config.yaml
image_size: 32
loss: "mse"
init: "trunc_normal_002"
optimizer: "muon"
learning_rate: 0.012
lr_schedule: "cosine"
final_lr_fraction: 0.05
warmup_steps: 1200
Rows from block 3, named by matrix and row number. Rows with one number belong to one channel. Each number is 128 + 32 x the weight over its row's rms, rounded and kept within 0 to 255. All counts start at 0. Numbers have three digits each. After the name is the row's rms in percent of the matrix's.
# convs0: first 3x3 conv (model.mid.1.convs.0.weight, 256x256x3x3), inputs 110-120, a 3x3 kernel for each
# convs1: second 3x3 conv (model.mid.1.convs.1.weight, 256x256x3x3, transposed), outputs 110-120, a 3x3 kernel for each
convs0.97 100:154171121126088135123111097143171154165144108125145133151141112116124137105080147101045131086084133128079127093106095109200163094134172162094091174104150196158171090146122182164172170180085131113098087084077137123117087067210103116153163178147147124116096099130124138168130150169128225182102173155
convs1.97 104:149159142139112147143117143186170156097136182085138110147148152128103117136129096148177137180178132167175121102111145137095099118147122192176152121152136116096115110112098105111067156103158108145136093088157143176138129109123155158032159149101092102124132128106115139123145086073091010047139134140
convs0.98 097:124140113109162180147127145077125143156126114147154142069123137095076138125091130146089113063111105127101116073099124122150168103108104111130086142191114091180166086177124129134143172146119118118171120112156131118187162100129231179149186135105121095116119116139144174129147144123063119083111129134
convs1.98 099:145116181137148135140127134120138050103118131138138156129130123096128098106146127121084091124079161107076137105136123096082085150143172145151127137061059086122156114136120146151151140112123098085129132122089128153143133115096132105080125146073127143123132171147137134129116150114145122182085135132
convs0.99 100:098108107100081060121116089122073116090070095110146123158121153087085183122159130166139156109100154124137177119120081115085123131129147112113134137112082135129164132113112155117112117147108121125119074095110128107094144130094114111111107173166159106129163157119162172124117105106116145128109173147
convs1.99 093:123210137154142095112166124153183160108220204127148183121089141108099124138121089048106139063156131142152126168168164146167127139184139159163151154179160113123125176209132149158165130132085148114082160167097143132155152148170163131153135187140180136136124076090128097126166148135119103186089114170
convs0.100 100:132126117164142099100128156133122103137140111124119096117124162119102109158107121128071084152125118127110088152132124143149164174161088082111091087098077094075124134162121099136119116111118163121129105076090148146128133140119104146124068136156159140142142185157124134157151116153165195145114127000
convs1.100 106:184155137140146127150128157135103108139158192144148116133147120129177149142136122131167172178152118124132145187091191105150137134105143092070127132117157167136119180142127082096105092069097170103151150063100129084106107129108135147128133169166145109102081100105100138115150142154096128122115112149
convs0.101 100:133102166145095144130128113112068135134097138145142187083127115064117110120117142137124102169097109134091121189126134154151159086094099125125140108073144177158142166078155163149100063161129154119120170123125114089154085137085089156085118129147145161128178188139179194138098081110170172108128157155
convs1.101 096:113147152086080098117138140097107150127099143123165111178173103154171124120147163130147139065116163102077077140186112163128096131146140123131205106122159199150110179109147178078150172163160165094125118186135113163112121111135138132162136094166125064093120086116130040077154171162175098080148113146
convs0.102 101:124083138142160147127160156086118126086086102051134138104135184089145143151130154110109132133123122119095126099072073114129117172117082151180155069111166093144104132106149166135134134189117128165142114159153111117119096134115146192130085120099151125113167126122134115159108056070094000076148149146
convs1.102 104:064082151133138106084121127142095152147158155149125139102154154107137171117126149132178149174163131142099128113096116148064161099143148167159166156131111143119138140136116092218127156107120101078171105132224111070120158184179103073139126111101145119132121107126140117098092140107144050086110117151
convs0.103 100:101124145142165079133151092149146089129140135138110172089133123148122104139128118157175151148127160148125132154138134108093113101156103153106108166131116076141124103160130093065106126145106128131132116081114146145136103095147150095110128115070126091140107081082142090128148085097078099135070155179
convs1.103 093:150163087107135148145135165056114130120062084177073056122128120115126093121170155143149085117055120096104154197154126147166125163134126128091119061115116074111132150101125088124090099160155143173141150134142172124106167171153163162121142156108139109119114122110170216144090110149086115108098108153
convs0.104 098:127141099165139132151169130171144125134086130144109124122171106187255225140177174104115112128210207172180178121141091122110096179170134181154131170170103142098057127107166198099125082073138155173123137152104122181120123095136150064108109090134112127144091130154099098102144116138000074151092159122
convs1.104 092:186112138131103124104133147061098113148117190142127078130095096112014051138073089108083118084062189135158150111122141133122095097124147132115135130099111119112129118157090124107094096130159095073084170155140139146146137107169180108219114167138132096119132088149164151176102135150109149153104129113
convs0.105 101:190181096135159095091078091142176114099129123116104112150142169114095154118107133085095091116158110171208158126146143111149144121128097095194101137105097119098135155136118133073133153122163173142131042072103124126106153111141131074068105045111125165183119158188125135128148126112080065077137136121
convs1.105 101:127101153155117123154134133151111066166127094097091155087095123134189128112143093105099054121166195160138130069130121123156143116079127124127133093091104157121116091076068081155146112158151108122182080102131155119117121217133121092088138126151161146123125076202130095158131147154137155153143115134
convs0.106 103:138124126115149138117068088153097094109142168136150136117152162092159129142133109110139149134128099139144108125083148170179155134131096111123109107158208087101134144141096110134102106128100121130139137061121150121103080155116057177136155162149117136113136110092117150120172104103157148138192162117
convs1.106 115:105096138090162237140180141096094143103130185182131068134162136080129153114107096170125137140168162178190084142149123116141035090063136113121138100132213156178090152114113164120121171179094123148156122145158118125096111097158093088177130211157128133179138161212170190124132148112145144108155135131
convs0.107 100:121156127089105136154153144145147119134079106184151118141109126104058101097093115129102109108159080072132118144128156067156152102176122135117096104151082061000087128102133095018124121171084129129125106137146047092170115108153140096119065063133093131164124099102134127149174114120140152124138190104
convs1.107 095:170079108077041129128123141140126135131161100175115130175136172123196126085106090116172175106182176174139159134069077142076100128118127186135190114182152145153130118142092131194150145121123095123171162125116124104070105178172086158088127109127104114154145168121129133107107132121115119094128150142
convs0.108 101:129142114147139139142136140120121115188141168132142126126167072152191097095116151126137126090126077102092104102119126107122147162139143151223130151164107169186124144122097105154129071114114168134109120149105141142132126121134172196157149086132153115112097127132117121144049176168127255211189246116
convs1.108 100:091151113095091144160152153141110107146037112167128134139154118203055076085000161162140119106103162075128168124121097139153185138075126166126130087128143075143107077097133168137145120154119132184150165137111132105086190122147172059127170190167147154137121130110153161133126075095109016094130113160
convs0.109 098:090165178183231128146180118132164124133140103138168160159136120115087132074104110099112128114162125135127105141143111155131090113091115187124111223181151075153074108158152087080153141131137177158133206117076122098090114107157136094147118129124094124113086145122132144118140188178144128125151139072
convs1.109 091:108131120140099094153180140170161118213112106086127156144125172119173120139159195160145147096136159141118137122121151127124119154091085137104159078116128161100118102165127191154180103076131081132101144127105117087080099157107137155128137115124119141177110131142140140106123038115097110165138081109
convs0.110 102:133087110108072083104085099150141126126150146150148095120139132133175114140122099167183159125124100131136116123122099150160142090100113132127170116164088116122154124130090119181139114128142115119142119133119115107129120094146148147113099113151110135081116139102131124092097100106093089131120120122
convs1.110 097:098157176171161124177125116129111141144146157098137150128112129159164126153103120127167138130134110126144116094136175178150115178180121108105079192113084159122102130143134133142152170142098185109086125089117126129126106134166106183193080157100159104126141082052144107106133174113099162165144184130
convs0.111 098:150104120194174155140135117128141119126117151129157168214159091177121104170119100163167175184180173169186171062085114121081118146145183197068118120052142184211196148190189132180150114112103157166108126104082144135129136105073156103088107136071135171133104156172122146187122124162139107156131110134
convs1.111 082:115116132111084127087069119113099127142101148134116149217138157178102069099100094133105086089115127096102141155133113165140176153174121161147169139145127151187103076087134123137158151141136104128146107177129129184116216104073180158116178122147064134163089086058162127085158088101116119131144115092
convs0.112 101:129202157194138071104148162161182137121081172140148112132113081153093098107145091091101141134150137106126134057072095122160148108104135175169129070099084107056133109171156137139088164144147157118137136100138135167132144084114100102146088155174094093141173153144129163130112178137127151144104162156
convs1.112 109:136167148158105095158130092130117132115162127101101141093103175155129131168094125113181108097116115149197120126127175075068146125166117129153111150140170135129136157150082143060129112117127137118116123159094136140082149147109117097197090136105101115160156123149099158103080133085103110145067126131
convs0.113 098:102141094119098168122110164140095111123055097166115125168137065140124125142139126120074105142132121137104149186151164140111089141099153117083078141095095146122112177137138105063123092043115137133134157097102122127142184127120097123138081104154138208160135122114125089120107112136101065098105085128
convs1.113 098:089098140086117098117134152111080170141134155150136194150126095124120076109150171157160126188136096193158150102168103114124076079109085127141137088054095159154156116147125140184146115193134114124103125154148154129152133154160109155174124145121150153100154135096121114174132133162130164128110149099
convs0.114 098:153157081163217158124137090121188102104180110148153123067054094092112123128132152153127118166172126109156129081109124127126091119111169139188141179167097070093075149164083129125131129107118119113123119088110121171126160141142133113106085090079130107104134086204145111159119112163074063138071110127
convs1.114 100:178088112185047126133149109129123107188089148149114139103165118091168133131161176078077143067101152109087162125098174113128123138138139098113136089163111117113059143117107124155162099110112124123151140145149101139105066143140075122124123126108129095158166109127186151184138131174122186189090147157
convs0.115 102:097108149088092087182095116157101138109119116134127102141134137113088165110090068098095121148140105153054061076039084163243231118080048113133111104138086138109114159129134119143132165148152121124176080181143164145113158161146086135171080183197123128135200154123160140107106080084085078121120120150
convs1.115 103:110156143096096104146139085094135155142193082190175124168108045142163168133125111133119150137138123154115125209151130054056051124165139151173186097143177134154166115075056121102128124114144092098142172152124165124141116178153104165088106110141154140116156117094135119116097107127131148125147132141
convs0.116 102:086139128141186120121136111118118123099156140115144153149043097079146137094156123096178109156140211172168190100092101138144080093152094146158178150101080066114085123174140114109145136077099131101073084092134103108121138105110145059104118101164124126131129131115088177111129169101154147124141137125
convs1.116 106:116128149105119154122152135129154160179073173113100147162120151158115141147198100077116096138105111197114127152168163121117154100152157092039108102051106129141175128122076116131109142057099152153133143093122144100137095114133157192139170110153128117165066094100126154111137144109122114088146129169
convs0.117 101:123101112140112075111145130123132107122172112087161104103095100140196101110097131144078083105083125054095137176142151092059099107097116151115097167098075124082089049085097132105149148162146101140096093166117138144113143119120156169117114116109126118109128135139113080178067122105074180155116244134
convs1.117 090:171159127136148110117139110112140174104112137146136127112132137153096173161133141122153143163136120173211087130135107158189167125135101103159205081164186140094174110123126095070099112219130137085118104081098137155099101160203091110124104171133131121156143135120122087072134165110128103188153134132
convs0.118 102:130145095144140152096152147108133135099103133124107142109113165108146180133103142122125099097083139163143174147205138160094090120139103075054111138144151174196166114143147088114116117107151113145108131164150162129127094067114120142138133127132156167123155122131159124088130175108165151090143168131
convs1.118 092:168144120135091156099097124108183136121143162093107141060165211154197096162134128118160147175178100110114103094090128113144076064080122135128135109146180127129119127135154125132212105156118149151123092063100121122152081144118069114137116138155165105126107120151073086127182080118129161138167126179
convs0.119 099:078125153089178108094141145135148151080190187102161136154102125139255148136124170140127113135163140127169143143121073094152111170188162158147168189116118143141116124099107087075157148106149123136110105129109108141173130080099146101084108088089145141120159147158140115123125116128116149157138187155
convs1.119 099:117101166145150129132124133083152141093113113139178090143095164079052129125098145117059075125123170159156137143171156224165133090037054107042130102161107167154133175161160184089127117123165129109149117161132125166102155100123159149145120122114112137141117140072116113084131118128078129161121162143
convs0.120 100:097078153119141088153103100093160140117122111121076143120137116170152079140085101095084094138143143161226144117138086095147115178148116114185146153220128087165123132022114143141084121129114056128089155156138093077059118122100158107097182146128097117112103120136138137140153123122130166167118166166
convs1.120 104:137116109139102120106121161130176108104141126121144146174191144101128165107119212122145127108119089122099105092090113158134161143070099151180189094108123126021128121130148091045065124098104140198104131109074146144167210145173145097143171180123078166125120159118118161140140148112111135122137149130
convs0.121 098:107121103151107096159106136146137131107159095131121150137154143115150162129138150084088068086094095101118144111136143140119108107116124113146160120124097146118111154158127155178144118097119189138139121203182124111134130169104103153135095130130115150173094107136099113146118171152102153140072093127
convs1.121 094:151114145183180130149193163140153123108119110135093093116092058129104102158136102183155135152160180116141149180159164135132136123062078155188131114138146123150151128137069086053108140122091173173116026000154108106121139107162130169193152133149155171096125110103133139110118119116100139114089104120
convs0.122 101:136109161139085173126128201096106116138139114161162125118118086127151133096121129135138184108099117102119148113139128170137119106086080111062124132096190121178162149099100158210149171167123159163137144174161137139115114141108099147154119130120156127147185117100144099127099152111141171126096117095
convs1.122 094:132139104066082140109097166124117126211114146162101168083113140084112121119121140086129099107133098084086099130122182143189196159142137109117176096084177084067089114146168160093159136137124159083124189134137095071087177153142168136150148132165156136147145134071119151126125109122129146154106135108
convs0.123 099:156156153154163112119102083128177137139148154114144115168134132172119120102122097134161244164109215198203186102063047074092144104160138148175176148232168141139073118084116152092111095113132167125085130054134099096137158143141180138144146112098106118113115116124142124116150165089153159097108084047
convs1.123 108:157144117119160084105131125133116154174096120159112103099119110137103106116073120154130089148109151110084092121126154125132176120083119133175138074102131104128164149112107149136071116139106113135145101109117156151127109142171104114209107099144188225124172165157111144179191135131116097077121104087
convs0.124 102:096111115054060082119086084118117133099116153109087126121177133126201116170095137141128108174069053100074110157153135153072118092107131116094147074121110054048113130046101154070085162161067113112158130118121143099121133119171125095093166105090113136115095141124089107102121110127165132182159183193
convs1.124 102:137119125142109069107070131150151166154123149073150160161150144161167094139058122095135132125072108088112133109133131193177202115177095167133084126068121089099184189171085135154132160188137132119139128124131117098136146101141116115173101177162141138189116105168108147124148133131152143199163123121
convs0.125 098:125120182136131166102092068173118128127178106099111106124129141086166150173136091120171153128131184125113174100081091122063135110198137133147174052095125084038084118117165135136105173150109140147169124162113147104131094149133146110168125082067126078145152138145111131086135091116120132115120069085
convs1.125 090:159128124091177130150129163128142152108055178092120127135132119153151132187081178099183131115131141144134184103102101147125115111087134110129196135118111086099122117102110136157116172195152095076069141033099100080135140152152127159183116126076113092109082124097088104169191164115144149116080159159
convs0.126 098:106107092145142082103117131117176178160152114151180134125167104156199123101162186135156127153196188148126138117177110120187149170140144202188145124106154115076089136136166115000122141046076127110109122148114111154102107152129103042111100050115126175117141150129147137115117087062173231149157214166
convs1.126 098:122075099135093122186167111098108081134113093181185111170056168094095143084142110174139154098104132146186115109071072135122121088160131140116135146121152145141121157144124149158152099166133123184091078070104121114127121169148119161131136125160116141153093150147065056108103140141075091123110139072
convs0.127 101:144138128121134144121102104120101099126082096113138126152115185120115186106130142174189138148098067096127115126123107124142128174129152095095137110126182042101133144156131135125088110072086101112110124170133154158129089120157152095108116124111125155127101087145129111154074103072147105101129140134
convs1.127 103:191156172111085104136129123126117120146190118161147087086144143109112121130151150097084098093153120108123115153100081118121087154121142127104146108165150186147152115139105139101114136132135148118130124172122134156121179175115196158166125211155115160145142214110112145111118097127118097090113091141
convs0.128 100:098123182115117138165138105151162135129154126139165182101084090116116041122145088103111094120088099090081124091117156046120145148129126147145112212126151143123133133092089110126067153149059133140090145113125134162139103131167147100137152135109113160104112129108123096074158147116168190139113155153
convs1.128 102:168117156145156115131156136097102132166109129145115108189155153199131156215118134130142154124101202159111126131134121130153144194114094158088122073162137112152155126094079169136120205131154126087130174156114104124097116124114079179127113120154144181152184144124171176130127127140182092103138132116
convs0.129 099:166128106132173140146095114136098094141170150105113077096126106174160170134129140176134091148173117127176147116109091145106067146158099162150064125214045074191164124126096110095094176173119094069084124074090122112100154166141147129145157151135125149143082120161117108112115184173086181192070120138
convs1.129 093:164166129128154167074117144198178123096132151096128111171082153197144086161169147131118145157024092157124088164093208169071133166129127143134195117129185102105125104133130106166146150140136138211175179161200139130160087075144179118114169097104127096148089086083093158103102109140063116211129087186
convs0.130 103:086130173130124118117128104142114133110082162156125100126093115112090097135084116142084084095095118104122116141095086117105095081119144127160200083137189121148151106096111122106079114110134095158135130096072099088111120113155116170168083082102147157147140184143126183150135152126188145126141135116
convs1.130 102:125138106053113100073052120108142120098134143096095098162165140127119159106097153169162117155062109135101129154112116103104140091115146129122122119124153126101148114144110128155116115092123104137157175122168170117156121149155130113090147206079079113165101159141104161131130119131126108136119152110
convs0.131 102:116060175110166106143079175143163131144202108149156123130174147139129102099076104186172129149115139131118059180179151132147110127122152093151085216131086161182125173108095108163154140067166158116170117114149080113079054075113137118169131096134110141178116183156143074111146100105116142140117143165
convs1.131 101:093104138123136166148137071069068078107133138134162138112162141165136115119102101161130151115117122106171111143110156150129080154114107109082076113157090098105072120134144095137142140162058169153110089164175167158138156111095086127151157148121242138093166161123118128112115142129121101134132109088
convs0.132 102:130100106094053085153107095149104132072078171136122149114096145141233096128088075131190146143109109126169153096152183136129134091111091125157158085224214021081089105099135124149115147144098124086132118165170112107092156164122144192121109151131121121121159096135185131160120093095133037056118131144
convs1.132 114:101093092117087205117086143130185154136063149122135120154124138123155149139122130070080122142070084157111142097083159107169134070036098134118183161125177127099119085071083158089119127111101112123163098069137105130112122132096109147140158179125124084114106125126103110115149110166102094122103145081
convs0.133 102:124064111121121124116104108090085120096098079128081036097094121108163095179153087126136118114133121088128160175162145115118112133107094095101135144206213139237157117142094102151076142109121141095122163132133156133136127157140127132142135123104166114122097119089122127152215181143159040060145074067
convs1.133 108:110111131174150139149156124148101106160117102139111131128139139128083104110175099140161139082063101106181152077104099112056101115124118108108139097170102149120141089100121082102134125158124102146123128100113096135135110117097085123092099123120120146173190195174144189126161164106100152134122067099
convs0.134 099:080143170123062114111113131124171112098134120098124164151175118127171125119048141114127151091075128121094092085052029113189122080167149144112095065091157153114115110129148135076118151154117098112145087072065103111103141150146056051184059068102135120122170106107105126107167130114146056095124077125
convs1.134 096:149137127121128127116116137067131080069152133130093110112140136128135094141124120122103061196121103095131097068068203102061044136109132119098171071121097090129152150094134110188159164106127126102152129125133105138072104099090141125059136136134177152173120176186166119130127114120128153085156098070
convs0.135 099:137178100154105070139098092171136088135162136165156112129079097123137096112172114071162133094159142091113152103120126152110142137094183170136171014148189063093131153106086149174041111175080151160167131100163148129113144125159108143086127113155080184124110151146121124140140153118092121086175174127
convs1.135 098:176061109197175138168052117150120098123189134137067157151121116147091106193145152143137207127128161120143140142120154117179112059048065111117134081139136096096172152113139115083132165118113086140161129114123112166106080084162129129180135121098152146115102154107123098101108161119108127145105106124
convs0.136 100:106168131093067142129082121140163153176154096144180156149130119122117156122164157182143105147104100142157119043088140110097106126165139182143148190134089160091064102200171112027096129094115139138130070052088100108132136090099170093099158114128086121122081113127073079094137136133129133152087085153
convs1.136 091:163152176087121161103135183117173149164155117127095095125138136120158151105154138131080146104068170111060115117128137056090096078075082110110178104097114151195144119120102154186137094111106110174151079156152101113132175157131188203113127184121129100145156145168118158158100122088096105095092122139
convs0.137 099:139162129117113149147138145139132095143153113146126154137123143117119201112168134137115153151079103124118112107157156147111086101071060141164131030143094158163184114112088103104074071076079116084105158090061097097083104125153114127232109122146124176152086101100136091120120126118116167082108139120
convs1.137 105:146144139100131163091129100150114088169197090181170105141145132153099092120150097125137098152154101167122113134178144107161119149128090072102096106092203128113198115115096083159178135139083195115110131115078128177147102096101115189154125133156083104131099157195088176112148062106094117138147151093
convs0.138 101:119125150120109080138137122106110156095125130141110150124127122076176188156135143100104149080087176111125143075096079115122171141100131134130109187129158097158126136142130160178127151135106130126112130104107118132141103111127102128121078140132113105119137163101127102117170060088113036107122076073
convs1.138 086:107122134095176126100144116090171173130109179097109157117119086104061091089094134114102120089156090117148143094145114173168185236134171100099161105088110182134112126202123100166120121115149137121122169079150156131167092088112099116185161125156251160168179099091185090145162149160132187142101179193
convs0.139 100:152172130148180205132167147160097130140139116107067132152121166118089113144140137111141153139141117164132105170102073144160152102084072159080127236124137216081057127172112076098186136162119149097084095069077177159100083138144132127192083075087148083090136089120142136115113104114117149141103120098
convs1.139 107:144126081143115098112148126123112121132081111117164189130125111182159104111152122106156120154112157127119085163111112170117136157140148104097126136084109155122140119096125146167133114060185165127125143161103220100119119144135095203077117105130196153131179113157144154113129135118088140102109118094
convs0.140 100:119118142080068111096127110124067106154123142100144163117118132131153168065179140146174191142160174121169174117110076101136157130121157134122147123101140118098165138120129177184147120186104096097100143151063115098113159131092164085073101123123164101115163172163121136147130145124118193141144158107
convs1.140 096:116084102155100108092172112140077116074114125194159118109091138096107175107160176164130136120098177122140150101136151169158151166054093123089122121092137132075095148159171062046217121114158117098149147125152163172157159112108129045093125107111116136132131117126133145100143164129146175179191130148
convs0.141 098:133177108147159129125138137128201146128128086123183149134058105127058144151165132127101128091060116093077103186179116145063147152143091112143113148087131097095105132228200142176136104193136089106120149135135137100132137175170119145109116176130140169150146203187143126133113150153141137112157112132
convs1.141 104:141094088169077131106139130120109169093095140141058131137113112142183118122093145122136146106104144131206127147130103116186196128172128135147138138112157155144124169128127107096105079161102083138176205129134136133124160111065132149100125223124135126176134104149128084144109048114152124149137111107
convs0.142 099:108133124119057090115091084105190201125096133124112153148160145145182252123113145151144137149122200122099158124053093150153171157108124124138190142171169179229150125180134095215141151087183122084067148076104134166143098155107117109133207084133123135123129161105098128114130235214070092173060099149
convs1.142 103:190141128159168107114072116112106149042151152085091107131187133034169139159119099110125132095136138138146121133116138150149129097151146108123126133105113116120068160230176011074200118044116117048118163105131167113124099203132079167099128084098155125141111112135121122087142136098151240160104158127
convs0.143 100:086151095106126118124132103126119137092209110135153106111148109114103148172107190144135073140215107159204156074130194122099027134152126183114081251241042115137122134146106136214128132080124126154091160138124084049127116086103128099068098129129125153109134137155122098163143134137097033112058077109
convs1.143 108:092158173141129130127156130127109153126091039142118118147107084214161123168171147082121140084020057165151069183098108237112135147205103156097116196134105180174124180139093113069108123085133136131119114155097115070097108130105077094128150068130176159120127077141084165120083164101103168165090131152
convs0.144 100:089088075092098096128151122113080123145077108129128084097088099125131100134122134083146105121111110097101097140116124116149127086067088125128109166097122146135185132092128191152138157167136160069141100127134132131103130137124055115161093116161120123103140148132132128099124161114129140156153138115
convs1.144 096:106096106141087150119099129116136107149137122083100121133131118099157183195161125125148160122093145118088127090099103048105142123201157129129136093044131173158164131116118158158107109094142115150113104113183125213146190164120155119148087093115159189142125160172123127154141171153150119166160146116
convs0.145 100:124111128088088096099161130105130130195172169171147163178181143082142172067134138140054091095113105112094092144190126132136186079124125155173108136046120122162170131087140167084114162141117134157099135067108122156133151124170062080057080121132133100116127159165122138133113142147171156153156168146
convs1.145 104:154082133160133132152135110110101143148138141146173078156162158110105100080089136086121118084207131179190132125087160152106162084085108164133101156152165124151136163134070131089099132137101107149134079070091121146134178163094103168156091128152148122128125140130088104096073110129136088106115099101
convs0.146 102:129112108149144118147150083127109117125154142083090078138132153132144149110127163192128141163129149165166133123073109112077098166186164106142115085134102132114144136138151159162131117071070120124117107086088145159138118084143156098106166095106149152092118158099098078112129102092104089090082124104
convs1.146 114:136071150091115097142144132095179171071090122107146141091143155090117129145116137112176110136139126098144145071097130148152172180144150091106105134189129091100128150120118117098094181139128203193187162123125148150152153127138164140127135146132131097103093134128136086139189151132148114127133156145
convs0.147 098:133178141126155182094135151113133134147106130134146115131144117113155116120134138114029079124098097119137138120134103168145107104094090076120131126106143148184145149066106104191128120196151147077113136180124134129121142209146124110179114058115114144122116091115116111107141170162113153142100097096
convs1.147 098:118132115088152108129066111152098128134122163151097168141239116161169153177110113084127137139103162146115147098116126095163127093101094065067129081098117128045109144099117173057196150182182099087109130162094130185124136156139082131187098095136127144123155161135152101138116115122109120145142138103
convs0.148 100:139133142119118077074101122126091169168147112166088046120120120204119157084154114114143115161221108147148120101172177141144113194129111122117121125147095113131119156156127114121103118099085164187103160115104086117113158122112112102119115112124109117133146188163099189134109052126148085091132052130
convs1.148 090:126140130129138109139154137105175151093164140107121108103093096091096135123107145092087131096122101147074123166140138084060125159127127159162146163143126129120153171097143152028110128052069104126096113068088111121144119131127130150177095114112139130132121102107087141107123146120152133124124188140
convs0.149 101:162127128138141120097135105146128147163166135179153132152125137100191089137095084137131123050082113117106098112133122118195136103116096072079157147131228134200114182159104128127109175131118172118129168102112169142165143164104131191093109127086145144138144141126123141109164164120114196122173172105
convs1.149 101:170111111096162111118183100160145135125076147090085117130237179142161110151134108080105190106160147121067103122108097186089122096117171110078142088154128133208127138068107083157144144146096099132135170165103105145103141144124134123113136103126116136171135174122178079101132101157098140112122126104
convs0.150 101:143130069185167091142133124126109130158191145151163098161103142123149171092131163132136120116122112151156130111096093077065113148180147089124122108172103140116087152150094167112089188169116180163150062121124089109122163138063138163104148140119113148116141132124156152123100094109137114132114102141
convs1.150 101:136093138060115081123146140102078096094123091090121098155146169115110178154162163154182129130063051102074103143158185149131173135099128118102106151094095110086140141108114157148118122143075178201174154121137084104118111180104109089086151139128146165083168172152130144121098124111071123110084140151
convs0.151 099:087115120117119143174148143115130128116112123136156146152147093154098134156147138091097159097102121144110114152183119081176096120031151103113154147141133140120082125192130076122152110143087142065111126219192173150110117100127116089106135121076197179107130106100122105141088154159133122129139137156
convs1.151 109:145132127137134097100152121135123093083118108112118131141160108119153127200098067130107124106121203095144091110197120123015084098132160104153146210066038120174145129146132052117113125117172125113095090088101197122119144099106089148134159166124097166104208077103082158140087125123135078080149153122
convs0.152 101:129137097184136096086135130096142135128163111141093144099077115174143078137090104147106119140145141075105119205147106095112194080013059089075129108067072107107101111170083134181124094128128096125107148193178054080113133127179093115126093110123153116134181178140176108084135123061136065086129104136
convs1.152 103:134073128126095099097125106128214153076127167141142112124155149120125070129136121152143126187169144129161152184183180112097131152074108184150148127130089141172158114151128123114096117112108086123106137093077140090125053125125085074140111116113133122136166207165157114116084122158118122131118130107
convs0.153 102:150157132125084084148107088142123131095080107109107128093113144061084160090096150132136143153135167128131155126166140139135177115085135127095107133090093125118119175174156083102125092088113121089119134130121113089141151128111079096126066073130154142159155157164109126140083074101123202116072154108
convs1.153 099:154097095167101122148097120163145190168138138145153144148155129182162120158150107143150167142073125138124162103143161124072121073082109164146118143077034108117145158117129164125101169163146176174095153091110127163166171162162139141135160144127134129114137129103139150136071054141119077103166138138
convs0.154 099:119132137123105135167074121105122105163097136104100129165137142151166153151134149126075092149088070140102094136125084105065087099084138148089076129031118169061088143083112170102068129109101130153115115139093106136142121142221131146098148098131099158124119117145108144141167201176119152124075129131
convs1.154 093:141192110117176111124161139115175112099131095113145119108134070137141106100126132142122119175143093128166154150180100169175197127142191127131135203123183185133133167078113128077103086128076139117176106092145110090111132130170127173130112166139132134119095114168109076137147129144176162144177138097
convs0.155 097:162082125089092111100101118111088118126125080112096109158153122164178173132172141130115153065075133121114114154134124123154113094093118096092161098178171116095082156088081146123070103078081126138140131101180169182119126088114102058114092093135139099083125096103109094153146167124152087130135133144
convs1.155 086:136204172087111152063062141147172139182140137153188139131094115149096112121074151176142159171130117137096144076131105136087100154151123194160114217139150114136105103138183129141105166169115075110062119139113122113161171154159165148172148147133093105139101117084171122091097163159144158180153194141
convs0.156 099:130156067108135075152124128110154091081090133125126166116187174147187071132092096104095055164189120127123147099098120102068071139130124117105129127060078139108144097086092128157123149135148124175194119153156174135084051074089104113086150214167152124141162155157144183181118078109075091133134149177
convs1.156 098:185129142181184182178254125124086128148083097148103114136160117142136165115164169143093102099074132126082131119139092127189184120132082126103143102170184116131116139144177142133103126140091095095108120164123108152164137138189090094132134145122113106133101113068134172153112098103148133124141188196
convs0.157 101:136174076104142129118138123095180121120161122104115138136178137219028176142124126151139134132168122125137096030025143096153101152165105153164101210084086158126157144139126079153160060165148130092128098094138138114134152133139232145224205128098113123135090191120117157117083120160182195156148103137
convs1.157 112:099202122171083115152118099127131095150110127140179152113155119168192101152152070141140134123080106152171160138082123118127109150224124100142101141150146122133134082160119124120179095171119110164131127129125142126148161126091109152080121128110185104119122093098109151127098100118132099156123133144
convs0.158 099:114143087099116129133098091156149133113191115132119129163141140176072060117043076076110158054079098138063080102078134065082056087153104139151137082207068105111149162127132131116117134141103136152144096064096110095125109129084102110108102122109116094064127142108150161112148132130143206105117193128
convs1.158 086:124099150141136091156122106114111117117044105158106126100107118106133125148149168101137084111129109156134144162119100166122134170143135095150163162160135128104137147167136097107138048096105100166100130218099096137134106135188116149206137118141117104080152085095182122139095071127137132108179155080
convs0.159 099:172160117132095043120124068125098113127103085169147159074123180079120132088118125166157182197167147095116147101083032103113175242168122142160087109149099155125101168137137115132140136117136109090132123100105183176145145120080108101112116122162136151134094126139131159126106117088111068104129111172
convs1.159 103:145071117128189142118111101102120098130122083157105115165123128124136177118140148102155112136185119123105113160069094051161111175128155092035106113158152117150137103077097103113099130136125104105156225154111144168151149161099168066105131114107169109133113130113156151177132102111151093078149109127
convs0.160 101:095124082133160121122135095122109131150144136151110056101111108111147162120141117140079124140124155096144135114166156094137108127154067108106116077122071054133003144113148153152098160168115166133115153155179128145146160149123126108091136093139124112149080114123124111103128124157072022112102051135
convs1.160 096:121183159139107086161092129123154095136156094103121107211120120225124132145161184122110159100061146153101119126108154082087094130086100110197218158147169123161103104098087108124081122128107126159106198131109142142156152162134179112171119126174141157134118196163156121130066132153151159135153145144
convs0.161 098:173163151140149127170156130150159101141180164086131135097156120095008078132141131142108140112164148164151063124119113120131123155157108146084122176121077152132093104112081165163138127176117144117079111018157127125189130104118083079050106062068132148087138167090110130083160130090172119106085111145
convs1.161 098:108103085173132141171072140114165175076100109121113123090115121144156120152143148144126155112050053178119145127114050141091115097131118174116110158151141112147129164125121106089114148151102074061136057160118133137095108162196140138134147125122146144112187154078134135145154152162128131100116104115
convs0.162 097:171140143113158158138184147157187165123083178125116149131134112119046127106150127126144148188148141133106113137134122172139110104169098083191150100141187094145139122126140142217152141144177101093141146143173140112112188186121149135089152136091116089105122099117099117148129146135155088043118094092
convs1.162 089:087061114119123122129131184110127105086143103143134126141122107136156141149193199112101104179170105125114149147134059112133069149096101098130175108150169113115106074043105128114104141151078112131109069126101092113143181169156174119111104116073057136152118129132118125087113156192132144170118070133